{
  "dataset": "retinal OCT scans (Kermany 2017)",
  "encoder_head_dim": 16,
  "encoder_conv_stem": false,
  "beta1": 0.9,
  "batch_size": 128
}
Rows from block 2 of the decoder of a small image denoising autoencoder, named by matrix and row number. Rows with one number belong to one channel. Each number is 200 + 40 x the weight over its row's rms, rounded and kept within 0 to 999. All counts start at 0.
After each channel's rows are labels from the 100 images, of 14976, where the channel reaches its highest value: "responds to" is what is common among them. Only what is clearly more common there than usual is listed. The data: retinal OCT scans (Kermany 2017).
# convs0: first 3x3 conv (decoder.mid.2.convs.0.weight, 128x128x3x3, each kernel summed), inputs 43-85
# convs1: second 3x3 conv (decoder.mid.2.convs.1.weight, 128x128x3x3, transposed, each kernel summed), outputs 43-85

convs0.12,164,227,214,213,147,153,185,165,156,163,201,230,258,181,177,215,157,166,210,186,270,236,185,214,239,215,212,213,202,249,152,139,211,191,173,146,194,180,220,207,196,162,126
convs1.12,208,129,196,206,243,226,212,147,200,161,184,207,224,217,218,234,203,177,215,217,218,267,251,198,179,169,221,234,183,199,227,179,159,208,185,287,154,203,210,196,185,161,249
responds to: finding: choroidal neovascularization

convs0.77,206,168,81,266,217,155,205,96,206,216,205,135,160,167,124,147,209,212,199,127,186,253,323,206,195,210,226,165,171,210,177,170,182,169,192,151,186,209,217,136,169,229,242
convs1.77,242,287,283,244,284,233,218,207,231,184,183,194,247,176,245,270,103,213,204,251,214,233,125,202,242,220,218,256,213,247,205,204,171,220,217,117,180,222,217,203,155,166,179
responds to: finding: choroidal neovascularization

convs0.111,252,163,85,240,196,128,192,210,195,165,170,211,205,181,203,191,214,150,187,225,147,191,223,181,105,163,172,208,163,179,143,200,236,195,212,91,127,162,127,226,192,128,145
convs1.111,184,177,306,144,124,239,211,271,154,224,197,243,201,210,197,107,202,203,238,214,204,145,182,206,262,210,176,128,215,157,195,223,180,215,240,268,206,221,215,247,213,263,204
responds to: finding: choroidal neovascularization

convs0.93,246,142,127,169,195,183,185,155,212,151,229,157,240,168,184,298,207,209,164,174,278,196,146,229,183,203,176,210,129,230,228,164,261,192,188,227,170,148,204,254,152,227,180
convs1.93,108,138,153,200,194,171,159,171,162,174,207,192,236,196,258,178,185,201,156,225,161,146,141,209,173,217,195,195,185,177,293,194,219,213,300,338,192,183,210,216,247,192,267
responds to: finding: diabetic macular edema

convs0.124,166,199,202,268,206,253,199,231,238,190,228,296,171,196,185,236,206,214,134,178,239,199,204,225,153,198,249,194,180,214,266,144,174,251,239,206,287,196,187,202,214,219,131
convs1.124,204,133,187,250,164,160,210,182,191,156,179,176,147,185,187,286,172,208,243,197,190,250,182,206,252,226,204,210,198,213,165,191,160,207,236,260,196,241,213,204,219,170,211
responds to: finding: choroidal neovascularization

convs0.72,167,140,114,170,259,216,204,43,253,214,216,154,113,198,213,176,271,268,178,257,275,175,253,202,188,203,231,182,174,116,178,206,257,256,222,176,225,175,206,199,168,186,190
convs1.72,243,243,222,238,261,212,213,180,224,245,180,197,224,202,80,276,199,179,237,194,224,270,170,192,172,219,211,285,216,226,224,202,156,174,159,125,193,204,252,188,114,194,96
responds to: finding: normal

convs0.115,148,176,209,154,202,111,196,182,139,199,209,178,165,155,253,192,184,249,167,224,217,210,253,243,168,167,184,131,235,162,157,215,213,189,194,289,163,233,239,155,239,171,138
convs1.115,234,229,171,264,333,222,148,236,202,140,197,199,212,188,122,190,230,209,203,234,216,241,161,225,237,191,206,234,183,199,215,199,166,232,148,141,150,135,185,209,8,215,192
responds to: finding: diabetic macular edema

convs0.116,225,230,260,200,159,150,223,193,213,221,226,232,172,154,277,153,234,235,195,269,153,155,191,247,197,119,240,185,247,188,253,178,177,149,134,275,237,147,242,207,171,200,182
convs1.116,176,179,131,170,260,245,243,210,148,210,176,231,199,180,244,231,185,210,172,229,255,235,207,192,220,179,254,195,180,251,226,193,173,187,188,134,184,190,164,214,255,229,169
responds to: finding: choroidal neovascularization

convs0.39,178,218,161,174,209,245,244,166,185,247,202,207,184,230,191,218,176,244,200,156,208,210,226,208,192,216,209,208,242,127,220,211,215,224,153,269,181,133,186,182,195,197,183
convs1.39,217,247,158,280,276,197,201,195,184,142,192,174,153,224,165,146,218,163,170,181,215,279,162,206,254,182,224,202,229,239,214,203,151,181,244,165,209,199,207,205,111,208,117
responds to: finding: normal

convs0.118,186,210,149,239,213,147,210,166,154,166,169,169,262,201,162,203,188,159,146,241,210,228,201,205,163,167,186,180,138,249,166,205,219,180,213,172,177,216,110,126,228,174,130
convs1.118,299,244,269,200,119,149,201,198,232,264,168,256,196,194,263,169,158,199,225,225,193,197,169,185,254,137,190,213,241,83,206,209,206,216,194,180,229,207,207,176,301,194,235
responds to: finding: diabetic macular edema

convs0.105,204,135,231,179,271,181,116,206,189,146,192,197,151,214,191,197,183,212,183,186,264,201,81,184,190,150,173,249,140,203,156,173,204,292,203,160,177,200,216,226,251,248,156
convs1.105,100,192,159,182,167,183,216,226,172,210,190,258,185,231,244,190,228,301,214,201,188,253,259,186,205,206,191,197,204,176,193,173,169,152,206,186,293,228,223,173,184,179,147
responds to: finding: normal

convs0.64,203,232,136,185,188,141,151,177,155,253,194,147,199,196,181,210,144,191,157,243,180,234,241,207,115,202,196,183,166,189,161,195,211,141,241,144,192,180,207,161,206,169,190
convs1.64,232,218,181,223,114,206,167,230,242,261,195,316,154,178,173,195,167,209,235,239,171,146,138,217,191,222,195,204,224,173,192,216,249,186,265,216,222,198,208,202,211,222,219
responds to: finding: choroidal neovascularization

convs0.67,219,197,104,214,187,177,192,185,170,188,161,160,218,208,159,180,215,157,177,197,212,183,227,172,185,182,193,176,173,294,177,232,237,201,240,146,180,137,161,207,134,189,120
convs1.67,199,190,213,256,80,201,183,220,279,243,166,190,204,181,175,174,141,188,219,248,168,115,168,222,142,178,202,216,233,84,209,232,142,179,282,270,217,255,209,148,211,181,230
responds to: finding: diabetic macular edema

convs0.120,194,192,225,197,183,213,216,165,194,182,234,238,143,187,240,229,162,206,140,249,241,161,162,221,188,178,212,172,184,169,231,207,238,195,202,135,234,127,205,200,143,81,120
convs1.120,251,254,246,204,170,216,220,218,134,202,187,130,182,193,170,172,156,164,199,173,203,249,134,202,213,228,207,180,193,197,149,199,196,203,211,181,161,194,199,214,199,205,136
responds to: finding: choroidal neovascularization

convs0.47,166,166,167,145,177,86,251,209,248,192,212,152,234,215,274,212,137,136,182,152,254,132,177,223,200,194,235,212,189,194,268,224,190,233,189,132,267,244,213,98,245,247,310
convs1.47,191,119,186,234,170,181,163,148,131,176,228,148,152,190,181,168,191,206,182,267,201,125,182,202,147,248,208,245,179,174,225,183,177,176,255,240,217,168,192,226,165,240,228
responds to: finding: diabetic macular edema

convs0.16,219,124,107,170,198,237,180,69,205,105,185,130,191,212,197,221,178,203,194,269,203,120,236,195,223,204,186,168,175,198,203,210,228,196,158,235,207,204,231,187,237,221,235
convs1.16,229,151,136,199,270,152,148,136,259,169,236,146,166,203,122,305,257,208,232,235,225,208,160,213,100,179,222,219,199,193,138,181,105,166,139,203,201,226,203,156,111,172,200
responds to: finding: normal

convs0.23,151,246,229,263,226,241,167,126,230,184,191,187,225,226,175,231,181,195,250,234,203,194,212,211,229,210,193,176,171,183,147,195,230,203,206,170,253,190,141,232,155,233,193
convs1.23,42,148,177,141,112,150,212,244,125,213,203,159,244,203,174,140,179,185,168,223,160,144,271,203,242,185,203,216,187,123,231,180,212,201,167,240,215,205,179,207,240,239,208
responds to: finding: normal

convs0.104,200,250,169,217,265,198,172,216,150,222,215,190,171,191,209,207,235,248,183,195,186,187,217,197,151,235,169,194,185,191,236,209,111,131,228,170,259,172,94,192,261,197,201
convs1.104,129,299,198,150,163,223,211,177,222,202,206,269,267,180,220,158,199,251,199,229,172,191,217,209,294,211,182,190,210,182,184,199,323,195,170,275,219,208,164,221,317,233,236
responds to: finding: choroidal neovascularization

convs0.6,177,111,159,234,126,261,239,299,221,208,240,235,193,244,234,175,252,172,202,178,232,246,201,216,204,190,241,205,211,235,231,227,161,238,190,191,187,156,245,199,216,223,190
convs1.6,199,215,302,273,223,155,217,189,214,253,198,142,207,216,176,286,221,156,199,178,180,183,120,205,152,181,221,253,196,104,201,190,121,151,208,125,188,185,205,197,137,177,145
responds to: finding: diabetic macular edema

convs0.25,233,161,208,117,180,170,220,163,109,170,171,179,125,191,222,246,182,135,109,179,268,272,165,162,258,206,225,142,199,201,256,202,188,106,204,134,239,152,154,212,166,137,212
convs1.25,159,149,231,218,113,302,198,169,229,231,185,108,198,191,115,113,162,237,190,212,179,103,169,195,80,245,198,219,216,196,157,201,179,200,205,248,231,193,175,175,215,215,222
responds to: finding: choroidal neovascularization

convs0.113,159,215,210,171,155,149,218,135,176,183,206,144,178,218,267,196,137,169,205,179,243,242,200,200,195,216,235,205,212,210,186,188,218,202,116,275,229,218,242,130,193,264,290
convs1.113,234,282,225,244,259,260,196,237,137,268,185,114,187,200,107,220,193,172,200,239,204,183,227,200,237,229,215,254,203,238,230,201,167,171,191,145,230,156,216,192,211,178,105
responds to: finding: normal

convs0.4,225,200,251,249,172,174,244,163,209,149,263,218,104,221,207,247,164,244,126,284,259,184,187,263,255,185,238,105,256,254,227,219,225,215,190,206,311,148,230,191,175,202,184
convs1.4,316,206,242,187,149,206,192,193,127,195,189,240,264,180,274,110,206,157,194,182,188,197,213,210,192,220,217,204,228,137,191,208,234,196,242,215,165,185,188,222,248,209,197
responds to: finding: choroidal neovascularization

convs0.49,215,212,149,202,167,230,188,102,175,220,218,138,195,199,173,209,203,240,175,237,208,182,233,203,131,190,197,191,154,214,206,186,315,155,209,197,217,208,193,188,255,228,176
convs1.49,152,190,199,165,196,239,171,226,272,228,149,166,242,184,172,209,168,273,210,201,203,144,192,192,178,176,216,166,219,290,159,200,237,224,213,304,193,235,170,238,229,213,171
responds to: finding: diabetic macular edema

convs0.28,193,175,251,186,205,194,212,183,231,188,274,175,134,168,237,210,206,180,170,161,223,252,193,282,201,159,234,220,266,188,231,195,148,237,216,235,316,239,261,165,180,202,156
convs1.28,276,194,233,208,172,198,203,184,180,143,201,209,183,190,297,159,184,171,227,182,191,207,230,225,210,228,207,186,189,162,104,212,208,212,208,149,175,161,197,225,208,204,198
responds to: finding: diabetic macular edema

convs0.69,180,186,165,188,194,184,177,209,203,164,227,192,150,196,277,233,216,260,139,284,173,214,244,214,239,192,208,192,220,120,228,197,138,138,204,192,271,87,187,193,238,210,183
convs1.69,144,343,241,230,250,185,187,221,227,152,161,222,218,200,229,167,245,199,197,233,230,189,104,198,204,200,230,243,200,257,214,197,263,198,144,107,173,186,210,228,287,218,218
responds to: finding: choroidal neovascularization

convs0.0,217,223,152,145,173,117,169,172,165,198,209,187,127,202,120,179,231,167,185,123,105,179,255,200,202,192,196,170,161,220,179,237,156,166,143,187,190,230,234,130,207,214,237
convs1.0,283,255,232,256,237,244,138,234,225,139,208,311,218,193,275,166,274,286,193,193,244,230,124,219,209,216,208,171,194,251,135,188,164,230,215,230,184,103,189,220,139,190,270
responds to: finding: choroidal neovascularization

convs0.55,222,175,196,156,237,191,214,176,217,273,243,216,177,178,158,213,190,223,195,193,261,249,175,228,148,163,247,255,241,222,258,206,129,227,271,269,240,175,232,237,198,170,110
convs1.55,196,210,223,236,193,148,246,186,167,217,190,144,185,190,236,181,211,159,203,155,206,234,235,200,228,187,219,196,200,195,192,214,221,184,142,154,176,201,183,200,173,192,145
responds to: finding: normal

convs0.123,214,196,213,202,100,163,185,223,169,224,221,160,181,182,230,160,226,215,248,210,198,257,160,233,198,206,214,179,63,255,194,177,235,182,236,207,203,147,210,185,191,210,199
convs1.123,220,188,215,236,227,151,207,147,233,271,183,250,190,200,247,179,160,135,207,265,172,198,221,213,157,188,199,274,217,195,313,201,201,175,233,205,203,147,264,180,260,140,201
responds to: finding: diabetic macular edema

convs0.68,166,179,151,213,282,172,198,233,162,220,254,187,232,223,153,193,150,181,182,214,179,251,272,271,122,184,265,182,203,138,134,197,129,216,206,199,233,183,114,149,211,235,244
convs1.68,184,217,243,149,130,107,230,262,157,202,221,228,247,195,190,229,279,193,231,172,137,142,269,221,229,185,199,221,185,147,251,198,245,251,173,195,193,206,197,216,239,209,185
responds to: finding: choroidal neovascularization