From a checkpoint of a small image denoising autoencoder.
Model: 5.76M parameters, 48-pixel images, encoder arch vit, encoder norm layernorm, encoder activation swiglu, encoder patch size [4, 4], encoder layers 8, encoder width 192, decoder norm batchnorm, decoder widths [64, 64, 128].
Rows from block 0 of the decoder of a small image denoising autoencoder, named by matrix and row number. Rows with one number belong to one channel. Each number is 128 + 24 x the weight over its row's rms, rounded and kept within 0 to 255. All counts start at 0.
After each channel's rows are labels from the 100 images, of 14976, where the channel reaches its highest value: "strongest on" is what is common among them; "colour at peak" is the nearest of a few named colours to the mean colour under the peak. Only what is clearly more common there than usual is listed. The data: retinal OCT scans (Kermany 2017).
# convs0: first 3x3 conv (decoder.mid.0.convs.0.weight, 128x128x3x3, each kernel summed), inputs 0-127
# convs1: second 3x3 conv (decoder.mid.0.convs.1.weight, 128x128x3x3, transposed, each kernel summed), outputs 0-127

convs0.38 [207 153 138 128 138  82 125 122 114 112 109 115 110 109 111 109 112 160 149 129 113 145 120 111 106 122 107 103 141 160 128 103 117 101 120 143 109 185 115 128 108 128 148 103 137 109 144 112 144  97 155 110 143 118 109 145 104 154 102  86 127 122 158 171 112  79 120  92 124 107 108 109 131 125 110 138  88 155 124 118 143 110 119 127 144 133 125 115 124 131  79 120  95  97 101 161 112 108 138 133  82  97 119 111 101 123 123 149 142 111 134 131 103 161  97 126 109  44  82 104 109 160 146 143  94 114  87 127]
convs1.38 [ 97 107 113 136 164 136 128 140 116 155 121 112 153 129 180 124 146 147  85 100 122 144 137 129  85 129 121 129 132 119 143 129 130 129 157 128 157  99 140 123 147 133 151 152 131 106  91 122 116 138 123 135 100 131 179 186 126 120  97 102  97 124 138 140 182 160 134 142 126 130 107 130  94 124 116  94 155 125 118 112  84 111 142 121 154 130 125 154 150  66 137 102 123 124 141 136 116 145  92 120 178 151  89 128 118 111 110 120  83 139 120 123  78 140 147 141 175 182 124  92 128  97  98 149 161 166  73 120]
strongest on: finding: diabetic macular edema
colour at peak: grey

convs0.5 [160 116 129 128 100 116 116  75 117 113 106  73 131 102  99 137 132 130 126 105 149  84 153 147 121 158 118 141 152 124 147  90 139 106 105 115  69 118 141 103 117 137 127 105 156 102 131 101 129 141 115 113 125 148 117 135 127 113 138 106  80  69 132  69 116 108 149 116  89 132  93 136 135 152 149 150 150  90 120 148  82 135  85  82  62 106 143 158 132 137 151 128 118 126  89 114 127 129 138 131 114 145 131 118 143 163 115 114 106 153 118 121 130  70 120 117 142  99 139 122 123 157 124  83 124 145  96 106]
convs1.5 [ 64  88 120 162 110 136 126 148 165 135 137 171  82 139 165 125 108 119  92 115 139 162 137  75  71 131 131 119 120 121 139 142 139 157  93 135  95 106 124 129 107 113 121  88 148 160 105 131 123 141 119 148 142 137 160 150 121 141 133  86 143 121 104 132 121  98 115  79 115 129 115 139 114 131 137 103 122 120 144 148 155 142 135 145 132 162 144 116 159  94 124  92 123 137 175 156 112 124 147 144 171 109 154 107 110 119 110 135 109 122 129  69  94 119  88  99 145 152 109  99 110 149 143 134 115 129  62 104]
strongest on: finding: choroidal neovascularization
colour at peak: grey

convs0.81 [132 107 143 108 117 100 118  99 139 111 134 143 109 138  89 145 123  88 127  93 129 103 125 144 100 154 145 131 160 141 146 130 122 105  93 131 111  95 151 148 108 148 145  90 142 132 133 124 116 168 167 145 145 151 102 144 128 165  62 123  93  87 105  85 102 130 155 101 112 137 148 134 125 155 133 103 141 134 118 147 111 104  96 144  18 115 154 121 123 103 168  92 109 141 108 136 140 134 121 106 104 110 126 111 130 122  99 103 120 143 119 132 103  78 153 133 163  79 116 123 133 114 141 109 112 133 103 113]
convs1.81 [110  71 121 164 100 136 128 141  96 103 171 115 150 155 153 131 119 149 144 147 128 149 149 123 137 135 133 127 106  92 122 170 127 145 137 105 158  97 130 117 101 193 118 116 126 142 117 133 182  95 121 139 175 126 149 124 131 130 119 160 161 109 122 158 105 126 116 146 135 131 132 133 140 126 134  80 151 124 130 118 109 133 117 137 121 136 120 144 114  84 147 131  92  97 119  50 117 127 198 155 116 104 174 163 141 126 122 131 146 130 113  91 131 163 108 136  75  98 117 100 127 125 128 147 148 121 163  93]
strongest on: finding: choroidal neovascularization
colour at peak: grey

convs0.116 [143 106 100 127  86 119 116  62 117  98  92 109 103 120 129 141 135 146  70 109 130 110 153 143 118 148 114 149 127 132 133 167 118  92 101 123 114 102 146  95 100 137 121  98 142 134 122 125 112 138 160 123 147 139 133 108 135  79 100 125  91  76 124  68  80 140 146  98 124 117 151 135 112 159 134 125 151  77 151 138  93 136  98 131  40 114 143 142 123 117 158 122 118 133 114  94 129 110 108 106 126 142 131 139 135 121  96 126 104 144 123 117  94  89 134  97 108 117 108  99 127 124 108  85 119 142 138 111]
convs1.116 [ 78  80 151 132  49 136 116 147 124  70  98 139 113 144 171 140 125 148 136 148 136 141 134 112  82 125 152 129  98 105 114 133 129 146 146 141 142 114 125 138 131 176  99 122  79  92 152 131 111  82 134 120 157 124 127  85 140 116 118 160 140 130 191 151 108 117 120 138 131 131 118 145 130 163 139  80 132 120 146 135 117 148 105  99 145 154 126 126 124  93 124 102 131 115 148 121 102 137 166 153  95  94 162 131 126 136 112 115 139 134 104 107 128 146  75 116  90 104 103 144 120 170 130 116  90 152 136 136]
strongest on: finding: choroidal neovascularization
colour at peak: grey

convs0.11 [134 167 106 135  97  74 137 106 138 138 114  96 148 116 112 129 127  94 126 139  98 155 130 134 154 117 127  74 134 173 124 145  75 128 105 107 131 159 117 122  42 119 137 148 120 122 132 102 123  67 109 127 146 122 126 114  79 124 132 114 114 109 103 148 131 108 115 104 119 122 160 119 156 157  81 114 114 130 135 128 121 154 113 155 113  99 119 159 154 149  99 159 121 145  99 111 113 154 173  95 123 119 133 140  80 139  97 109 136 132 126 138 149 135 145 157 132 137 122 127 108 157 117 106 202 122  93 136]
convs1.11 [139 119 112 122 133 155 127  96  93 132  97 129 147  92 117 125 151 109 160 129 102 105 102 140 151 125 139 104  99 136 150 125 124 132 135 197 161  81 114 135 148  83  96 128 143 143  96 137 131 161  98 110 147 120 140 114 107 165 120 157 148 112  83 133  97 167 148 175 188 143 157 102 125 140 100 135 141 116 130 132 125 138 108 114  76 137  88 187 138 156 115 103 119 103 118 103 106 102 134 113 182 127  93 202 146 126 125 151 140 134 122 112 138 106 115 128 130 109 143 122 104 138 116 121 107 138 147 117]
strongest on: finding: diabetic macular edema
colour at peak: white

convs0.63 [164 141  96  77 112  97 153  95 113 110  99 150 129 125 114 144 152 138  72 138 116 132 160 143 130 130 121  90 102 150 126 187  91 142 115 130 125  84 134 108  94 126  84 149 106 115  89 106 120 132 170 135 129 127 106 118  90 128 104 126  86 120 122 130 123  92 137  94 114 142 144 141  92 149 107  87 135  99 101 143 116 165 149 142 109 114 143 147 124 135 126  98 110 160  80 152 139 148 120 153  80 143 134 129 115 131 135 115 124 145 143  96 129 149  73 117 100 141 142 124 157 102  88  87 174 126 121 126]
convs1.63 [143 147 155 122 123 154 132  98 128  78  65 137 145 105 107 118 132 135 164 123 102 137 102 134 111 126 125 117 148  91 147 144 111 102 106 163 127 109 100 181 147 108 121 123 115 135 160 115  58 156 120  82 105 107 132 105 112 117 161 151 137 152 132 131  92 152 146 174 174 142 154  95 137 107  98 153 134 130 128 118 111 140 115 113 117 123  85 145  85 163 107 137 151 138 139 162 117 123 106  94 142 124  96 185 160 118 124 109 126 147 115 116 121 125 101 134 140 121 102 156 128 133 104  94  89 156 131 174]
strongest on: finding: normal
colour at peak: grey

convs0.19 [145  85  99 105 105 111  96 132 110 112 128 119 113  69 109 113 104 142 150 130 132 163 103 137 100 118 135 125 103 107 121  61 121 131  93 100  92 131 110 140 121 125 106 140 148 147 147  75 154  95 136  61 110 123 169 105 135 157 119 142  84 125 115 160 114 104 100 121 101 110  98 102 122 125 130 132 126 132 113  99 115 116 104  98 140 148 115 109 120 129 157 140  95 120  50 126 115 114 101 110  64 123 118 119 132 132 159 138 115 117 118 132 122 142 129  98 103 109 135  81 121 142 167 102 128 102 153 111]
convs1.19 [119 171 143 151 131 115 145 156 124 136 146 160  97 110 117 137 109 122  95 126 139 144 114 107  89 134 121 118 113 127 120 158 137 166 136 111 104 112 134 148 146 145 104 106 142  74 145 141  90 108 173 130 110 118 123 146 135  90  75 131 130 139 142 134 154 168 119 123 111 119 104 152  60  67 130 129 115 105 143 160 123 117 125 132 116 126 157 136  96  87  77 128 131 161 150 173 104 123  95 132 113 125 144 122 115 140 151 120  96 127 144 161 163 133 165 162 145  82  74 173 105 127 116 125 109 163 114 127]
strongest on: finding: diabetic macular edema
colour at peak: grey

convs0.120 [129 121  71  86  79 117 120 131 125  80 123 125  94  83 117 138 132 138 130 122  74 159 108 100 137 118 153 115 101 147 122 102  92 136 117 115  75 133 130 118 117 142 144 142 115  87  91 123  94 141 123 101 136 119 129 100 113 104 154  96 120 120 139 147 124 158 109 109 103 123 130 124 126 136 103 119  95  81 135 118  61 139 158 124 190 115 107 119 103 102 138 132  91 128  87 117 155 100 105 116 113 141 123 158  99 115 124 133 132 111 132 111 122 150  82 111 100 132 141 114 134 103 120 128  95  80 176  97]
convs1.120 [146 134 167 127 182 132 136 144 160  66 146 131 180  97 167 132 123 128 133 116 106 170 148 185  99 130 114 128 175 114 126  88 118 133 157 123 119 146 124 145 145 145 160 129 129 129 142 135 110 106 109  98 108 114  79 156 126 143 121 156 101 139 136 128 115 153 121 138 123 132 151 136 117 130 130 126 135  99 126 116 101 141 143 148 143 117 119 119  96 177 114 112 138 126 114 190 132 131  61 124  62 150 115  97 132 111 132  97 121 146 136 108 153 118 169 128 149 117  59 157 144 115 130 142 141 145 120 102]
strongest on: finding: normal
colour at peak: grey

convs0.56 [134 148 138 131 124 107  83 104 100 125 116  78 105 126 118 132 119 107 119  89 140  74 129 146 102 156 101 123 136 138 153 135 124  66  88 146 113  93 143 108 117 145 143 122 132 126 144 141 128 161 155 116 126 153 103 133 122 146  82  83  78  83 124  68 125 107 154 128 131 123 110 128 119 160 141 108 133 135 124 148 113 114  79 154  34 128 160 128 106 141 155 145 102 133 130 129 122 110 101 123 118 100 135  88 139 127 109 108 102 150 116 116 105  73 133 137 111 130 131 111 115 100 120 110 107 130 118  95]
convs1.56 [123 112 126 140 102 145 137 127 109 126 131 142 111 142 148 128 127 179  69 117 128 130 131 138 114 120 165 128  99 109 118 156 124 138 149 132 119  89 130 107 100 194 112 123 125  72 109 132 151 117 123 142 124 126 168 109 126  99 127 111 152 132  91 190 160 132 125  79 151 122  84 129 105 128 130 125 143 166 127 122 128 138 108 117 165  82 137 109 152  58 145 126  92 117 144  96 106 130 195 162 141 100 152 119 147 153 133 156 103 133 103 133 103 160 105 131  91  97 106 135 134 103 101 118 122 117 143 148]
strongest on: finding: choroidal neovascularization; finding: diabetic macular edema
colour at peak: grey

convs0.94 [155 127 130 146 159  82 119 107 137 164 136  64 101 101  92 137 104 115 116 147 143  75 106 134 162 149 129 105 146 136 157 117 119  87 129 148  64 129 137  97  90 115 131 120 146 159 136 101 130  77 132  96 120 145 120 107 112 153 101 118 101  93  99 118 113 135 141 127  79 141 113 122 132 143 137 129 123 137 169 137 135 136 115 120 105 105 150 140 110 139 125 140  85 126 101 140 109 129 131 148 134  52 141 117 123 114  98 174 134 137 113 138  98 112 136 147 109 105  84  83 108 139 154  76 124 132 143 143]
convs1.94 [ 81 144  89  86 142 113 143 111 125 134 148  93 129 113 172 127 131 161  99 107 129 128 113 115 124 134 119 118 138 127 144 107 140 134 111 134 123  53 116 110 125 111 127 149 157  92  91 118 162 147 105 126 115 124 132 165 114 140 126  79 132 107 119 136 110  86 134 142 123 145 147 112  88 117 117 117 131 125  85 132 166  89 142  86 142 137 134 159 185  85  95 174  70 140 138 134 123  98 139 154 190 147 121 115 120  95  97 141 119 124 120 140 110 143 152 151 137 160 121  83  98 107 129 129 141 128 100 147]
strongest on: finding: diabetic macular edema
colour at peak: grey

convs0.101 [135  99 126 104 115  91 122 106 102  94  98 113 103 100  80  96 105 144 113 102 133 102 108 103  80 101 115 137 149 112 100  93 135 116 109 125 110 140  91 123 120  95  92 126 135  79 117  97  97  90 117  94 112 109 116 125 131 138 119 115 109  95 107 124 107 109 110 106 114  96 128  91 120  80 128 133 146 112 107 102 114  85  85 138 110 112 122 107 106 128 115  94 107  70  73 111  81 113  98 114  90 138  99 126 127 118 116 116 105 100 117 124 126 126  90  81 113  95 108 128  92 152 129 120 149 121 115 126]
convs1.101 [129  84 118 149 130 143 129 142 167 112 123 122 131 162 170 141 132 125 113 151 153 165 123 135 127 131 128 131 149  77 116 161 148 152 128 134 110 128 138 107 132 176 111 119 132 106 144 113 133  50 128 148 141 140 153 124 155 125 100 149 157 139 125 164 142 121 112 116 109 113  91 169 103 168 128  95 132  99 178 165 120 158  95  92 130 135 147 138 114 106 120 131 135 148 138 135  74 140 141 142 157 117 169 128  74 111  86 101 113 118 111 111 137 128 176 144 110  81  94 152 108 128  89 157 112 157 138 151]
strongest on: finding: choroidal neovascularization
colour at peak: grey