Rows from block 3 of the decoder of a small image denoising autoencoder, named by matrix and row number. Rows with one number belong to one channel. Each number is 500 + 40 x the weight over its row's rms, rounded and kept within 0 to 999. All counts start at 0. Numbers have three digits each. After the name is the row's rms in percent of the matrix's.
After each channel's rows are labels from the 100 images, of 14976, where the channel reaches its highest value: "top examples" is what is common among them; "colour at peak" is the nearest of a few named colours to the mean colour under the peak. Only what is clearly more common there than usual is listed. The data: retinal OCT scans (Kermany 2017). In brackets: how many of the 100.
# convs0: first 3x3 conv (decoder.decb.0.0.convs.0.weight, 64x64x3x3, each kernel summed), inputs 0-63
# convs1: second 3x3 conv (decoder.decb.0.0.convs.1.weight, 64x64x3x3, transposed, each kernel summed), outputs 0-63

convs0.47 104:532538522466454484494430469482499484440551500445533475395487503468545497482483473503500461453503539520510464523514513476551531496498470488527422492466436451550497448478433419460571503430429456
convs1.47 116:503520464522508478472587532463514505490503442522498530450499536461454537505482510489569510552505500510577424518635497479434491469505507483495472466485496511391499433512437473499465433503479527
top examples: finding: normal (96)
colour at peak: grey (93)

convs0.44 122:407547503473530496504458435498458503493503407445542450479455452543485470528498497516455471447507496501484549474534512436451497468437496481414523532485493496480497445393471507483415512499475458
convs1.44 107:524541513528530537468547430526555526476480450496425483519541480477528479483452438504505585511531576498394451526482494517466538504534487559406429517518495505573502518527557517500448475496498505
top examples: finding: choroidal neovascularization (64)
colour at peak: grey (99)

convs0.29 079:564507535521546503489478424470488390482498443452388531465508551503505468477459491448452514459488476542515520526501554536478619506475499508493476535496504502524502561515473517559451472558477504
convs1.29 081:520481442465507496469557436484538530525498479434480487457529476509533493488556414611501510525468523449484475460470492525510508496603514455521450519506565477491459482532543474394567528509515506
top examples: finding: diabetic macular edema (31)
colour at peak: grey (48)

convs0.5 136:432512492465543446527507528468484488533464456510493471478429471549503487492422539506441473502518505489446541460486467388416499512518492501477498538479487500423491419442520520437419458501480451
convs1.5 125:498505447518554511467596495478503460356448502511441494507491497538499499564544531463507508578521465504465508556509503489570512498450516447515492480495414501562465490523467495523411504496508489
top examples: finding: diabetic macular edema (33)
colour at peak: grey (84)

convs0.3 084:532430536467464520468517466445458508451464507496556499396509500472451510476507544465487497437520507497393441504507596481439504527537496488480473477484519510434429507447476489462507533584512505
convs1.3 107:445557519523430465491440521515481521552453557489410474450508518437499521457540447491498402561471464451448460473575486473476497478517510488506489491478424501461535476475472451434447522474517483
top examples: finding: diabetic macular edema (43)
colour at peak: grey (96)

convs0.9 116:471476499504457455424506467524420524488439479509546451549471437505489475575419452539485483493480532499451509459489573453440457424480490452480441489488484488455459484508410500452524488538506475
convs1.9 127:534535462500479503543483475462531484610458553511469498514499481457497500395547537538444573439530495520475491494476381478515422522470498535467492480531554491528457493558552508499493511456471474
top examples: finding: choroidal neovascularization (89)
colour at peak: grey (93)

convs0.57 109:425448528467504480420440471465495521404460383441478509508476496412394467511530506494524529506440507479507531430513483494528466533489490508513521504492443475440456486526504475464506483488502480
convs1.57 103:531493498467481482473517518522515476500544582548486496487523515504439492447451462541485434436572520546464458409512455503393489505528498591445482485515517520544583513475542480481493564535509489
top examples: finding: choroidal neovascularization (62)
colour at peak: grey (78)

convs0.48 115:416514474498479451531452463488487506483524478526559479488480492522483498493457490509479475436556482533481544496516429440522387500491507535470468506496400506483496461473460504394501519386519483
convs1.48 102:521523498494592495505546498495511433422440508566530521471484492459549503499551471520533565467506571505470525434544569469468477480538499518551556496501547510540486509583439477504540503588453508
top examples: finding: choroidal neovascularization (75)
colour at peak: grey (73)

convs0.0 125:338494494435472470397511503494504505479443505515501490448480482459460476485509523483509502468488516480540511486405518512471482500502485544506494516468406487462401492499476509466445532535527470
convs1.0 118:478585529518490488443467537499504508471492543469543511467511529478534541409563480480548548499541526543404502512618506538493499472529509536493566538466456488549523473543508458489518584533536513
top examples: finding: choroidal neovascularization (82)
colour at peak: grey (100)

convs0.28 085:527456536458484515466572517445519549418491483527462522483534513457558517492550522489502536548509596452465539490489458566498501540488506502357431485485495485503478551484470509523479426476490517
convs1.28 080:514497474515403552470450436435486502554540489521500489444518502423415499484454527447482514444493432520536494447452501523429531522454479507446493603506472502489567525498511449464522485511482503
top examples: finding: choroidal neovascularization (65)
colour at peak: grey (62)

convs0.16 073:451523527572473555441448464551487570514476502524444475495475518478532515541483470598481506518484416540482525529558494467499485481598512540501512538518467502565521461495482505460484525514382515
convs1.16 089:492464500503490488527484483546499419429596470466480523453548541431522571481490460454504407460452530472405551486588478502470498479510507495515454516477518489451501451522520494449490439462513502
top examples: finding: diabetic macular edema (28)
colour at peak: grey (78)